config.toml
model = "multi-label audio tagger"
dataset = "synthesized solo parts of chorales (CocoChorales)"
train_examples = 39062
gain_aug_db = 10
time_shift_ms = 50
n_mels = 40
hop_length = 160
input = "log_mel"
spec_augment = true
win_length = 400
arch = "mobilenet_v2"
norm = "batchnorm"
hidden_act = "gelu"
depths = [3, 3, 3]
kernel_size = 3
stem = "single"
expansion = 4
widths = [192, 192, 192]
num_labels = 51
init = "kaiming_normal"
residual_init = "none"
optimizer = "muon"
muon_scale = "match_rms_adamw"
learning_rate = 0.003
momentum = 0.95
nesterov = false
orthogonalizer = "newton_schulz_5"
adamw_lr_other_params = 0.0018
max_steps = 5800
batch_size = 256
epochs = 38.0
lr_schedule = "cosine"
final_lr_fraction = 0.05
warmup_steps = 290
weight_decay = 0.2
adamw_weight_decay_other_params = 0.05
Rows from block 3, named by matrix and row number. Each number is 500 + 25 x the weight over its row's rms, rounded and kept within 0 to 999. All counts start at 0. Numbers have three digits each. After the name is the row's rms in percent of the matrix's.
# convs2: project pointwise conv (model.blocks.3.convs.2.weight, 192x768x1), inputs 430-515
convs2.22 099:531526434458483488492491469506506496493475445462498513484544491548498516520492512454472516451522525506504478520569476497493498485545521472508542534498504484503515547544537519472520500499497555510495488503457503532514495476509508506484471487527524499509530528
convs2.23 098:478503522497467523475505495544476487557491487496506451492482538485480519488517491521514495514444479523478498483493493459477507527456543484502481508519500506489454490486452524483508496467519546489512482457528478476453467510507469486485486502498512472484460511
convs2.24 102:547516539502478529511518475526464518499485493504510492461501557492487521487512511487463445536461519528491521471553475527472522557473471484492502493519501510524496522472478517530547520495485570489480473516527490494522527514477544506490520489493529478520509512
convs2.25 104:496471536515459542478502486482483553484522532485504517501452536504513524516521517509490481533453506517513484492460467502495530566493481509519484510522539514535497515466544480461511499504492488517458534492473506532494477516510469446485599503516506438497522541
convs2.26 097:488545473519541484485498450545489465487461494490498534508500471511502452498527509515536544521469522516514467493528518489497515445503527543494488464512494467520493456529526498502533517477503495496580496453483488489470476496463524489494478500516499494490502515
convs2.27 095:523539523441522506513504486472511505504524508522489504450438524509504533516546528501506492499462506475515500480532453489499494473505495507504487504530488505515490540545506489493480520446530494464491509474516517477499473448519473508451487540527485492494493497
convs2.28 102:450523486503536521542489537469491514502451510458512504551462514485473540475519489504516484487471496501491495521448464486478484489480499502515509509502495516509502514495518484495473446507518510539524509465489505524483492557547456489509504498481479494509557497
convs2.29 101:459489448510475514506491505491493539485522480481514472457512505508517452501486505511492510491499510509466504462438496511502489493454495496480508530491515509492532541475504512491481484520485544517493509432437505494513527494539461469517461475486501490481465495
convs2.30 107:496474518469471474503497508503496495488487508452506515497536444502513518457501492514524459521517513492524498528482470521498500529474531520520494503452449498486458440496537496526482523472470537542494525522489492467475529525437468444529518483520481527497475484
convs2.31 094:497512503545492490444491516505471506515536493521505446531495507510459461462517515490499480499533461522496482496480480471486537501481460489495471505477523507474521485515477506490502481494526558463512491529483517506485483457481479516521480509504464491502509508
convs2.32 098:504534579509466490535504497491516488495510477490516496480472500525466530519504519499518544505507530505498497459477536461506485491553519514499499521536510533482502494552506508463465534477492542506432489491501495531530516490531505503500474503503488499499492490
convs2.33 097:475522467520482520522466511484474451497484465502516475510439524476509485473538475521521497538509521513499468535518516576493472514481549523517518500483443487524557500464540515495505472492469480515490488475483510536500451530495522419488464479499516482515503480
convs2.34 096:489542482518472494532484522498470491514508500489437492535478492504528474489521506537489525515501454536497503493534473521496478531506493524507506507529510470488512487503508493481530467490523519487487537495514493493491520524538496553439528496518522499493508494
convs2.35 099:473523535539535480520468496536505480482498539477471475459452515509451513510520474499519509505497494469492542487517481511551533506501517517494501476504525539516551460458520522482507485494472470555464512486501482528521523517574482542487477498494505465492498486
convs2.36 102:438482557497486522454500521446510542485465500449505530501483488492479492480498509527472499489528529505536506493515554543487471535487493528494478502492487503491483483483537492489528473531473521521522534526459490518478490477515493460486500492486548485495454508
convs2.37 098:532459504511500513496468550526489531490458524487501505488467438497485525498500477498513528477496487494461480501529507474462582490506471491546505487542513523500512477501494482505494534503516490504526443478526507487456480528520501508467537500478517534514516511
convs2.38 099:528466512500441509449507487481492515496510494490495470510534496491520460515505480474471500496498512531466490508510536491488484490474478477529536477514504482509483482527496488483481523432522519472472508471500486532533469485526481524503492495496470532504490525
convs2.39 097:507482505465520490506479476488496527505520514492523488490503479543486473482490474485508493522455443516492481442492556514519545479544480469475508498513468494466537462522513529501476488494504525495496499505496506506503500537532491466526459509504470489501465502
convs2.40 098:469548552525526533502506518518570503515474508462492478506522446474527466493488478494499490526536501504518529450478474539493511521539458499518465509516519461492496483500548505517504492458497526500441490544472486523534528537475525526468471495477513506506501458
convs2.41 099:511461508485504494436496461498527526512545534519497509487572526506505469524483483479540532482510467517499525502483502507503524541508534486503505521523476513511499473460520500507487530490478514481457499480508475495522505528469477542494532496536447519498481522
convs2.42 104:457503519501551485473513507498472500492540522512519506500433539498448484471491509512494459467471472505493494525529461521520511474499489542508477501477486515470518546511508515502518458462505542513482465524487488495506500523520523489503495509518535522466455487
convs2.43 099:450532534491494466487501512497482534475497483491516506478526549483541559500491499462499494445450480505531535480484520494479490475536506503484475476513486443523497434504487500489514478526483534524510469440474491486489518497517495485479492507525539520511583497
convs2.44 098:471516507501554481499522541494502506505555490486508585505539473482531507545485513507460512493466481459488482476517506506492496504516537494483447508508471486526514498521485496517488515530499488525505502569551513507455497502569554538521503507546495520509592460
convs2.45 093:434513488493508455494496510513498477459527463513489511539480460484480574477497527480493496437475459498498456521519504473482483466488488501537499492440513474530506490506486506486531464487497510474518512484471492479471500465554478462512502481497523506492462539
convs2.46 104:525491499511497496518479482508509473527473507498474506537457515528554506509522503524479497536486499497456496535424451485490533492478452514529476501509489482540535519494500511439501520480516467514455520490471496486488543505536529507442484483505500499506513501
convs2.47 107:537522467509455484489490518505507491498514481493527561564513513488508496512457542476499550486546463485495503507521516511500525516500484462473484458484473550521543522510501480487511513497459477485532472462507491485480523495524497455472503497518531455538472512
convs2.48 098:498475493500445478487504530486493526511497473495497506516485500502493476517482501503471552510572491506492483514490483482512487481455504476568480516516536545524468508536508513608486448536540508483507473502545487469478527500494506551466470508508519538523525500
convs2.49 100:471402486510494506522485486500510532512523488486523511543497492510497497518496510471485488486501504502503458569524482492522465502471471499464487473483516509498524544532502510479477475527504468541562478472516509528492505470516457451481480497503504453489524488
convs2.50 097:572485504496536507478534494512475550480519500503508503511547474512529524525479521516442518512512507520462470480464473519531507483459440517506536475503555456531488506506527506480513480512479541524480485530450486480490514489534498465461493504473499481494499522
convs2.51 102:540464527490471502507482521481507507516513490485525547480522491490490510468550510503486447467471494506532482453484475488542453459489509484498499452513500475483462474542497510526476465505518463473567516490507511543535511483424474554538483492515493487498498500
convs2.52 096:489451498514505532556503556508515461499502472513488518491482546547516428517501556507504514504492496519517524510504453502472547503480517476529562493496461481489545516504473509514484496541492570489479526488472537518505476499503508430474499495504490487513553489
convs2.53 102:508521478496443496529521483492508538503531474475497514519467489485462498500506465480516496490495527458527469502499529479499524499521473505499492515495500511494524473480507521452507507473484538517497507502480456462469517501490571562488465480513495514501470500
convs2.54 100:468484467462509502507529494517539507497536481548503469528512477506474476470468512494456495502475502479481488480502504516504531505469415485460485477540502467517432476499488504520529530488523531508486480505545502525498500494540455523508506506483493494532513509
convs2.55 104:484496539476441511529530497472521515500469449537499514523518511510532506479482515499468506478512535540510489446478491517516450478519503515517500487483516503533494523505523508452550502526502494503493491475491517503492498525516455466505524476495482486545462495
convs2.56 102:506504532515468555480493477499503511481496509487465515527543484489438497512539477495484526502504513482518454485527512492505494468483448503494518547531494489496524490518487524498520513493506517482470502469450480517482519519478522529455515490497485512479495498
convs2.57 098:523584492489479531448509481485548449507501535529524528474467483491534540493490511494494476486487525521538472484468473536467485519488522496501561528498490466536499517476490485460540522507500512494538525470536508486549511537513555470468488486500474521504482475
convs2.58 099:530503510484483474494509509499527444481517478509523543494516463511483545513529524516462541505459499509499505520504488546525500472503541497511487522496495539493573493473529523473478480471527554472496528509481529483488453509509494562480477478527492529480487516
convs2.59 101:414465500540498470496507513510480524540495520519475447493456501493500504545461518500481538454501517494483506493550515551536505496529508497543514529480527496508523481473498476506514463527511536491476479490494506509469497501508492470531512502501514498492441496
convs2.60 100:567456530532460522503509475501512534469459523482533505511521501460508518482474517481471501477566512519490561514541461484540498519458542555505520483507516518502469507472516480493491488482499492509548500486500497466510510499482463509483482511516536516513518432
convs2.61 102:538454453466482486517499464507530503483475527515524507488503539492540459492487499536540558527548496476457486494539533511509479517517489522489493483482492490526511523510493496487474503485500500515483499534461494498484481507476525524506498485477478488492490577
convs2.62 103:471499499479515443436486494481468539512469496527497561490500543486471464522515534485467503474485471484499481512501522459491504448522495497532483511475479483498572507526528525482515487514503456465494477465538485479498519527542460515493467494505448566495510495
convs2.63 100:475464498467507456546495555518506491529531477476543479537523553511516521507515520505527485479506490511519535482517492509507500476548480549493510486497501501473467427527476507521519501494490477550529533495480456451469532510549558478513468504508509538477486523
convs2.64 105:469501532500445489521530498487487496460513514497487484542511543545517527489478488511528473520535506482496478486497467530531480512491505461501487479487543526481546494495454472493475473500506424513455539569496496516511490504472458551467464495508483505490501518
convs2.65 097:488477469488492517507533511489502519470433493527481524480554464500508507521518490488496475501446471485488529511511490485505490537497506540459512501523484469489423481491480503509517460504486493505548478523479490516494456512545512501496521509477475493501486453
convs2.66 102:525471531504484493557493523494490478534506528530520506530492499478489471473491537516495465464476508484490483487460488481520486496500516511485517523512536472495500524462477525493485480491530522514473511539478493494503490502596529536524478484520464504507485515
convs2.67 100:489496557500476527461507521505486558506550498500504538495525544461463488543498504483519479476489489500510513550526486537492527477525473519504510501500498467501487519515489468478493530475520539494508500521501518512483474510498449447518485502529525490468540516
convs2.68 103:531571535508507497488494529503479489515518535476500477495482483489499551495495470511509528512492469456504521488481496564471461520495506491500488494537519471522505517520531489509479523480514534538518535528517498478496555499554544543481486511509511525515570557
convs2.69 099:483492478446482448517492531516528511518545486510533483524483471532508514472482487492469494506524522520515453525513516515508520541499512454511514507527486542492488462507471483529472510470463513487486476483470510515501471529460445490524498492493527490499561553
convs2.70 098:490464459497479484492486467493513497469471494475482486527551534451508502505494453487489500531502456507504493500515513478509489495485488511498490477509468474514487523506483488503457490511519481505532515506456479501493469484502468448500544499533548524499496526
convs2.71 101:480462502489436526490505504473454500483489503517535500494484481494477497529507476511508520509528539529508443537504508485511524496495509457506523520499499517457531496524505505469479502492503538472498528481510511497509532510512501461492504485501516508503502511
convs2.72 099:502518487503477505507496498457498495468453470512471518457465449470495448448486545453511491473537514452504483453527541504483516468435488513522470504491496496505489506510482511506529524509520511483507464478490490519550500506526478526517492493519526499528495493
convs2.73 100:525466466480511524533467450537501503525463528472490448477478537464494485504501517459496527570530529513507491529523538442523472549458461490485508503525504523494515486510539490506514520486492529483512527494521508504502492476479494442485474523501494477487453508
convs2.74 104:504491509505507484516506518467508513522523523524517475508507585508544499471491475510469509506469501495465514500463476536518458487501573526495502483494495510479494514501474484482444486480483499492529479497459495497506512560502482531527523477503474520510473474
convs2.75 100:527478471501467508489511480518498500485496496463500487437460522514508468501518509497508467479485499537530473521552543472511508456511569522529537502491473494508516525482470518501509475476492484475488493534558498498486510514525517549496452501524542511521476520
convs2.76 096:518505492496513523477531485528497479494491501499490478446559508508510523483448458526493513566493491475521480494485491480499504548522537488482493502520513480538520527526486486522496480533482501496481517524467497538520500504543495454497542461510490544509446551
convs2.77 100:461473481486553478486493497484504544527499489501478505486551459459484510534493497468480513446482505539481442451501522537534476517523501537493550501537533517508505502505451508472500516521510485477534511530485504481478466496469488486547509508498486497504510497
convs2.78 095:438503487478472483504488505480509537488533541519513509453444501480514538566505517508513488487493478476489460482462487528498511533496513525488510493548508512560474527531479515537505510528488454517469494474499516488503503496537500507515518497469475506491515509
convs2.79 102:502486495507528526483518479508529550511502501451497453538512489488442493521451516510530500517499507498484490473484511444489442516504454494507547509505538558477531543492540483470483486491499488474470513479445517495529537505488512466535504492501442497483498488
convs2.80 100:498449458542503505499506495485540497491485526509492482481484554551517468492512498506464452445426487482509519522518492559478494526489490488455457517531481523512516469492503485478510499532517487506511543483471492516513513505490508534507497524527498524510501490
convs2.81 098:473485529513553509463463505483491487488565512472557486493543501505492508524511521500515535496448475518507509537486513473485493496506469509480510477548488511515469496514517493498470487521520473496512493523503468506516511480554442438491543506497498479506514476
convs2.82 098:502547498529490465506510502498467471501414513485507491536495520502516490514456502511469511481531499440466511483506469528480494505420517487473499522506485470490518487521526524535524501475481482517498467458453498485475508526495511483500514495522503492471466523
convs2.83 101:495506492512500455474467485464483557488496478516466520516437533545514497506516457506494488500520456497505490491502479500487528528508500447529503484472495533489505468543507516495441512478512534484488496457489481507512493487539443520496464499530510484488480503
convs2.84 097:481497474495473507513490539530513468489490499496559509504488478531487461466517493497515503500499544499485505503471483483510536563495477448523515513480499484505498475475496514544452477482461482483534527471526515489490525466514560536510516482481515480494495497
convs2.85 101:465465494480470488523512497493498536501507488523513483464469433518468458519511498523483487483485490523505503546443485503490503492521515509492476531500521539507511486475476513511488466480513481479484563462487505529493479481508517496512408504489499479503488507
convs2.86 101:519460442504514518511476524512511486499517495535543526505505538483506504537485476512515483556451476481451488528468505490515479502551507496479489494479495494502457499501453500478479498485468488517486488482494533502498509491495453464522491493471527533486497472
convs2.87 101:505503523474470528492513528475493547487498514503481517449512490495497517514528526498508499510510496514515490483516503522486516463511503491519523517526509471475474542462565527507513502450506532494496474491513477492471494504524508518487494477519504552510497500
convs2.88 100:522458549491492516523484492502454505517567486525498521478566462497491504522487501534533497497523509497497497470507501450525519503509489480524466500496511503469469495497522531503522503499516484513500492471490505464493516490523502565538545486477477458530509512
convs2.89 100:484458455532464517506511518500507514480458530476480471486468476533498474472488494510559506538493494531489485498487515511501489504521521519488501505525516534493494488502533493536525514503470460544472502441473507486490484533493512480535476524483461511483487495
convs2.90 094:424536513454459478524492526473515491505499479506461503492471469463477507527486502486522469483521466512536501492467524532495497498533520518498514475506507469499495549515512498512492514542462492492459500547511493487472524475500472524513506488542552462507477511
convs2.91 105:522560559491438483502504454481484489506492528510530466500529463561521536535465497494508487498520530520489500507524459473479516483512516498528524500485488487483464461491574529530521518466467485490456497435528505499494472496480505483501500512512506504535478511
convs2.92 098:495490533472503488536504507476504535494486493541488538491521501527487517512515489499497518494482488502500511464544457491504487480494487482543510527544460502516456489443504499471543493473490504486479528527497489518486523511536505487485505476526480485486484506
convs2.93 096:481482487490491506458472454487537498489481502498499475489472484504530449513467518514465498495526500535499521509522489542524471498487500499482485476509493489467421511466487497458456467474485484539490543451524499515512504494521506494515520493482465512519549527
convs2.94 101:512513485494520450523530516478517493502468531460506521487500490506475561513494494497485514456532517482495507487516518512491493500511513500453504481487492477497500496495517523506456500528509474494538503480487516503512532406474527527453508502526518509524549523
convs2.95 096:500479475509495484474485509502514560514546524440488512541512480523509514482496539550488524496490508506498530501517500507513477498539435509492520516511532496517530532467516484518496493486504516506541506534485489501509528484512449520483507498489544544521505506
convs2.96 104:538519470456529497488486517499506537455490490489472509443550533496521569554500478525502567520531489462474525540494492514487503464536527480524503513501505516521539461496490497543543507466483509492501494532516510493501447494478532500475500473486494535488542498
convs2.97 097:485519519553532478541485509521507482508455505517495541500471456488519551469541499447475528481522526464516506498489503496521494449490473491487490495487478514459543566492455484499502518482517541489493499500508507474505489495507491528511472485504524474485516464
convs2.98 097:458515433507473492502513489506507500503507514470486476526486507459446505533467540521493514486535486513532491523502549498493519541487452472506493505454497445534495538504502505499481518480495535469468533518489497529487504479466515499511553500572501474513491496
convs2.99 101:444517453538516487454502502505487513537526516503484505484515502509513473546518518512522502507498450516517485465475521508514472495533503496476467502513487476495521527525493496475481511510490517494493501468538477491509500491467513510485510513480520503529487526
convs2.100 096:436466496474506528468540488509469527500564496478472520512477496504511565528496509495467504531511536496507539482512512502501500538507522451492510496518494445497473525493497515470540498512424484484488502502510512473478492483491494504485512498524505551523529520
convs2.101 099:510550508486438524519494466511515484505471486501475471537540478565467506523495535496522544502488494492496501445497552554504526465526506492519473510498491496476538487517526483470441533470505543454502500483495536505473473508520486528469463504522495504520485474
convs2.102 094:491520542519478491530513512495465476488513539466507521490503491502465460516495492470506503470473472453515506499490455480504548518486450469501483512509523530490500477493501501527531535506498452466484494496601510510474520509524469523500540493482500521527504500
convs2.103 104:471476454510495495487499466490490533547525513516498499519522551503512445508517516512532494512440475477513511513512513487513531481501520465518490510522482497475524457475499498461473497507495424506520506474510510504494472495552523550498468492511521500504555515
convs2.104 098:525433523475473470517498517481490533487489512511510545477527504502491538500531484507519456544477538514509535465491497489453465506517480497557482531484505510481478448509553512514496446512473514495517516492528495518507463521546418529483527525480505533497511461
convs2.105 101:536509469527500521460518503513478511475455511529511515495462489522493464515474506505492530506484442510518493518501512510497517525500517528477474449508454551505520540495490517496489518481499535473535444530518504505520491528501513512510483518505505470492520485
convs2.106 099:518470542484472508490462460479495492517502510549524482545523508539477505489516495504504530498452496490499525473498479466472450471510464471496514462463497472514526519462514498490485487506522489511515534520502494519526519516549502461453481485480510498505515495
convs2.107 106:557518541512521513445528488504477498480534466479488535479562441519540537521464533470504538499522503455499497491506507474518544507469489497505478518507511515500466535449472490511514479486456542485505500475506476514496486512462505524495522494486539543490470503
convs2.108 104:510437521505506508564480487483493502505491510513513457497507509518466490467468477508474450536510486508486499514507470506504514517474498484479544506529533519517466483515444504573515519492518432516519518489507525509465493469451443467495552496509510478499514503
convs2.109 101:549514494536536524477528523491504450499488485532550502482492563513498511497532466482505494481473476502522534544480479506501464519487491490499539559497503478502461480537485511487485516521516508495488508538467487502504523502476519536537480512509451537472531492
convs2.110 101:467505482474451502502487504486508512447498503501527526476480518518462464491516492507484486459470529527452533484491505559488506500486495490525548488516527502500528510482552498474510501456496499493477515509497496483499491477508428499501517486470482467508514515
convs2.111 105:528474474505451474536493516497481502498508529503459513492512490538549457515467498497489497477513527513469508544501499500518521520530552474487534514502491515522510492489501495537525492468483474503467546516481504519516488507496521452541488493518467475481462504
convs2.112 101:516478509507452509566489475501503455477456470492551468528502532533500453523489476481501454493522550486527470494462453525496506442492484510466455506530515512565503492494493497501521520496508514494464480444481491540479539486448432502504476516499541524472520486
convs2.113 096:519533526483537474525481524490483502517548513493536494541526481509504469519493487489505468475476480501467485505489520492519502498525450486465538489530470473487484502521433500538514497489500521531486517566496512505502466536497465445515533509483508503515536536
convs2.114 101:454562499506443466531497492509471471484488507503496559519519443484516519543510515486486523504468507469478496489481498469503457535499519486476506500492502464504528502519520486507526522502466512479456542416490519517509490500515482493497478511467475529470536451
convs2.115 105:513541465506529521527501474486477475496467530506500453547489538481499543510534480490497501486508529534503519501525498480519451499497525520526509497510498478529523495492491494497497494546499502496502521507486505546503496519449516504490519497492523473483478468
convs2.116 098:515489505504527503491517491512486479522519463477484476489511541499491533507498501515472489514549526520492547532502476476513464513535509521493437493437513463488511494504514498463494464473523515519557512570488492463452507517510511502498482491485535502499486505
convs2.117 100:478496533505517481507483533483524506485553472496517477519458510514493503541499504493477512491503509513504478483521475548498524507513494504516512511492521502472500538543486503527513519500519509493487484477535497503495444513502466494487485492460472497489450513
convs2.118 098:457497465501524483552524498533495508514541497503520515528516473480451573506458543517509487531488494504485491522454539512489457480552470439525541507518526480482520475493541494497548492550459478507458521529527478487489486516453511483511472480496513470521535510
convs2.119 098:518498491525495499445485488480491497457513527531480505473499514484490484522485448498495482495510498494502525495504500526487504542450501496488525471503486505484544470517443516500500520472475523516530519453490477562497479483552489497464500493466525536480525469
convs2.120 100:480448499492499507556506555509502500478510475505521554451441426465511483465504509496460461512501523526509494530534532542480488484478506499499486472497464526533485466520499526478477485497498494502523500496478519482465500513560483523517504487479519513498541504
convs2.121 095:553554533508514512486507494511503508508521473488523491528450526480468530493476511499517467524513471507469516489495479482525461489543531484528507513475491529507479460487488511462467508452525518512448495517485522507504505457465472503492491482549493487483435489
convs2.122 101:472500521468529521532481505497528454532507507477472496519463515518461556512516489517498500492465500495518518494462437442498489458503466534444495518481523473540512513535475517451519517572516514502503492489494515534486509510483480447470461499475528463480526503
convs2.123 106:507496517481489533427514479473499496509533492564491497493458534487520476517498473505452506525532501494482505506520519487514483466533519503476470496453513453487493500518477525487490473494479547494486467553495504528463539543472522527477509487495560499497507487
convs2.124 101:544520512526517484526501478503489483504470505490541460473494532492491503490495463486521471500506467512525467464509520486494463528487517509498538509472500487513501468527465485476499502474539481517477533490487492510494488483467482506515512509521496475465507474
convs2.125 101:481395537490501549489506496508526492509555523503525509505495492512474471498464532521522499507472460513510499524499517516475537518492495509507515513489492467473485510496522497489523506470495489503499477473511509487515481483520478516466492505513502557487546492
convs2.126 098:493479531487454494515486525475493486515528505461497498509474449499484490496513477522526472516447473499468533463528518517516488545469484497502490487449527465494549485473462504498455489493504467501483488469490488504478505488473501501489532480516510486506485474
convs2.127 094:504511501527445510515524532484472552490485495494475505470483470496473505467489511498478500488489498560493488470511524584487478533505472470516509500516501509503521510498488504516478476489481485491483499461476478464484505508479451457494456502491510483485509494
convs2.128 105:505537531506567520499516524453505461483521517501503476508463472533473524499487486548488494518517488497520455472512517494476506551537527493507505499502505523513517441517533494515472514486523523507486480485523501544512498504510512521512513480484486515497490485
convs2.129 105:494485497514517514525497499508505449492502485524492474538460525506481501489534500505485488561487497509510553531482499479504488458542514526474524507456504502512495481479528489482475460484470491480515518556482513503508481468470496546489462489491526464499446503
convs2.130 100:513500564547485483480463518477485511510505527528484491509500539487537548502479489506493532515483515491481501465506502521479511540530499481530504513546494532497478498476516522517486502477477479490508468537477494495475462546447481532528534488495500481499533470
convs2.131 101:560506494471510499522519513497505503503568523506476482500471441502457501497472503491533495534532522493522487507502516489482518472538437491501489517501483521551461502475487494489535524514495485505423554486507519491478553540526442526511483481531447562517523488
convs2.132 099:542502541516548483500493483478497522510498521496518449499503473494525485475494522466480451468520490514493514449544485516488455519486508521480476497446482523500468461483488478507482516528525503510498520471476534519507478493497533460520534473518510506494465475
convs2.133 101:557521468498516523486503499529492467530470516464498499491501472498466479466500505532520529508470511526498458493478494492502490508532553506511475535463500515501520548497536501463522452546482462528514499508525484509473495487486516579527508505477472480501475467
convs2.134 103:476509528507527508466533515475509448499441513525514533503544514450493502512455505517491524494524510445494482498513501484519498493476492477487511479479509499461495573513508523467506448469505480509533511490531510532488479498495480495509527503484523496467441460
convs2.135 098:503488495489503513493512520483510552492515451476523501515520438507489450467488493512486473480489506524492518472527485475470481480511487503506463494463462477493477528498466515513516471486486523491528481508530481539518471473518543441516480508481545461499488481
convs2.136 102:549513475542493539526475465498474496495556495502507496553478512493451519521507526520525480473517474484471441486490521509509486454474494523524506484485501497505435511509498501463464523486500466502477484511472485459513496499455504463522533507502501486494480518
convs2.137 102:450516560512498505463516478495516507504471502506464541441514484548516485510499469514457473524516491484490462484450525511488498516517539490466472537476490491542513429462499487456503497516500521517498479486484515539472467505455460572513519494511532478485452493
convs2.138 097:481510517481461528556490512505510434527509483514508509553442524514513502477507504528481529507503508482506512506474540565484464493575501494505492506522474498523548486555528457530490537516489525527478498513488508499531468519485491514502486500504480517483492497
convs2.139 101:503528499530511501496515500478451513507462490500491499525491497506467498447512508510487519473494449506489516462530459491518513486498518484537502513533490513499497504509511502526517544504494529481571507470518497466541486526463475548499494511493472505498488489
convs2.140 098:500490487499510479550516492482481519476484483470517476540517563510478526486547524491525480491532479501498543496562514489531512512489471580505490519528506509496521516492526449542527474549537505484505540473504511489514527506483527481497517494501503507502510496
convs2.141 103:505465482495508501515502507498522464465522504469512520533507497528476509519484486528490505480504504521493530460513508552461462496510500506491529513528514487493495447501540485521503497504482483485490484543486514541452495497442465461485520479498509458502461466
convs2.142 101:488497523487494494505482446492541443496499497509512478518524474525521493536515484514512509509495501492474520472449504491473469483518515510514456472455504464497508503499554511526512487510488490492496524443517496465506484490486479498485509496514476511516484471
convs2.143 099:520515467490488473505534501472476455478455523476538538536478533501461469486488511501487533522468501470485489543477494532502508434505501514511496508489546538510492491488455487527522475504474522513452457532507509518459479523519472488530447504505537525478510532
convs2.144 098:482566469486457498477523513489466529477510455512526500466551510478485525490503470484463498460518513488484506505466516523532483501493540524500468475522499488516511442510473499494520515529501503523520495480475494470472468532549572502507496496494475546515515502
convs2.145 105:497525511531516476488505540511501488465495491486495524485516482464467538506506507498508479530434477507475496490519486478491538515492495484500501514528481539511496474483494482551497497504505570503468507475510512505494541460484514436498472494491525477525511459
convs2.146 099:480468492558501476479495507498478484521499499501492513489545532479527470553443504461506486490501504471515486506513530537466503494512530493484469531510489539499525485519499498526531513517501503513478482549507514517494496517558519469526519518514474524490521457
convs2.147 101:501479461507486470501489524519491498511531458527518473493470518519460536489516511471497496491507543442507495527480492500486510512479481527558509482511505522495519437486517490536519508509489522494482528508493513500496527528469478480507465501477491530486458513
convs2.148 099:509525504529513548507531515487483577525494511476493523458453509478482499468514466522469528480512505493490507452528508565498491556500452482481475518524528472503446501465521511511482511511507550488472480523492486505526468490481503507505527504531482487493526487
convs2.149 101:490503481494475478502470473469509563493523481500501560487512543506551499503514480516471543487476495489521505506492515438485499453499550485513523523512495463503481503536520470501496501510507500516495526509517476528539512482530489480509505491530469505510505492
convs2.150 102:456542483493448486490516516463517503475464503514508496466467518463498550512520483485499474465507509501498503491457482517491501453491554528497516534497528478501514508570517480458450519526499431529523479512531482562446493511542504565505457512470474523484491480
convs2.151 098:501488487466537430451481517496492490491507501489510523508498500513500491488534513502504515478479501507489512533512512519502506483533503505498555491479499510526477479505518494556531525490477426506543505518517507519467504549538502488491469484504488509512496493
convs2.152 101:486524501495475473472513523491525523528495499532489541519504570526491486493527494485477503534519513470522494522475494486492513467475484485490489475491529437526440481508494485482485519494513538544486491500504502490518505498523499533499499498516491531493498508
convs2.153 100:454545548477501507502485487496500502486514483485516498518492541461523537484507501498489514520526540480480514493483488538492505539499486494510501536524531547507498508466524499496524515474495473477449533514473491496500508503498446576488523478516492523507479508
convs2.154 099:475507551508513497536512466480543505478519532494498512478541531529507518525528497491480517494500522508471495553482524472501476484507448525475540479517509522517486494526494514499443524509509505543478515529484497500533501496448536466487509514502483466497482504
convs2.155 098:510541502519515500521504463509482434473490510479476468477507487460509516497484484492506516535482531504526518492489515532490504513504467520498513482515512510499468484457508508497540475516517506503471494480507499516495543514471527483529438503510513473485471480
convs2.156 098:515475544500523525504485518495459491515536514489494550488524519489465488518488550509519505526520492508517514503494486497475559544450485493494469474514524548500434513453552500554463528508477470521508493493484501487501540490445510479499553494505482515493536533
convs2.157 097:500479467501518498492545471531475505517513450507517494478466529481516458528481484480459539505527489538508526487471491496519515544490476491495499482517536460522518434497513493483479474529509498489562493464500520472524503499542517473525496477564506528509516524
convs2.158 099:471494495570465506462487479522522499468494487493489511546506525449483518489488493505507550524442461518488465522473458483509477470503511462490474490507517464489491442501510499493489526532501562461517512481500500484483530511511476526487448505482518532495548529
convs2.159 096:461486538521525490534497477486490440488466531515531497514503483531521479430486545504498511453458505504482515500515460495491520515538534506477511501519477471493474553556490499477498524481494507537482505487511493540465477457497544476501490494490448497485501473
convs2.160 099:484527518525510494454499522472490512485509482513509484517502532531481486501527499490521459536518497529505507477456490551476510478479479533485488496471474494499513531506470511479520483504503512469490523474515509507490525486547514481477491511517500570525509505
convs2.161 101:552423508527441516530470531520501494496520518505541489480503496557512448461487520479561545516499501508515442501538520524485542474481472538526507514490498494482477450499549489507523474510531529514489503448524507500485519514483462525495480495507528511503530512
convs2.162 102:467489480510493511487502445479476502524494468540494517465494563508489467487551572521464503495477500534529503533500492517460480467529509537508513478519528523484490506535530502562525524501497515490480479462512492507500502510478479475464458498501520504499514461
convs2.163 096:499504489536466504512495524486506467494509497505489533543526529493509535504498516491505516538498496474540495473511526552524484510534501492478475513535468507492472534475480482503512449489495510515498535470469492465482497517496472506510536514515470488517473527
convs2.164 104:460546527492498440487503474527488534505513505500518474527516506486517499485493494502515483505507559496505522579488521529479505497517523510496575502449506503504575490469483484476454482510457537466461541521523497499501541515494492491525459489503479481504459493
convs2.165 097:477504490475493494521482497487485496517524515496453549476478488469494541533517533514543475532473475545491461485558473511477540513493484467500515484512516511466483465457483481448479522482491496517473499471493527525500465514491478486474513507485491504495492498
convs2.166 097:497544504480531497450462507490488528498464512486537469492535531494469504473500478498510489523500506516501457454480494555482524492469492517507497490477467492492494511474522505496507498497537501474542469516479484493511522468509494538505530495475487512529495485
convs2.167 104:508482535455499562507519490486516509515510527473519526516466583494486499483497509500498433520530491503506497485465545520519535510525527531507530494488506499489453500519483476500506450527467540546464503537523490515505483484483458503482501496503518509496477449
convs2.168 096:444545483496491512496496527536510489492460472533490494464461475502488539477523527504479517526482516469479502467531480507498506480514469538482470451537460538477506474477482508522482509450496513478502476543507534472463492519501490511534498462483434523482512468
convs2.169 098:487538469522499511492490508498539547503488493513462465490491527489457491466510461462501515559487454431493433480466519477508500468494543512518529481493506468490502548492483499466505489559476456518482518506508514493521516501513514530505438507491495463493513470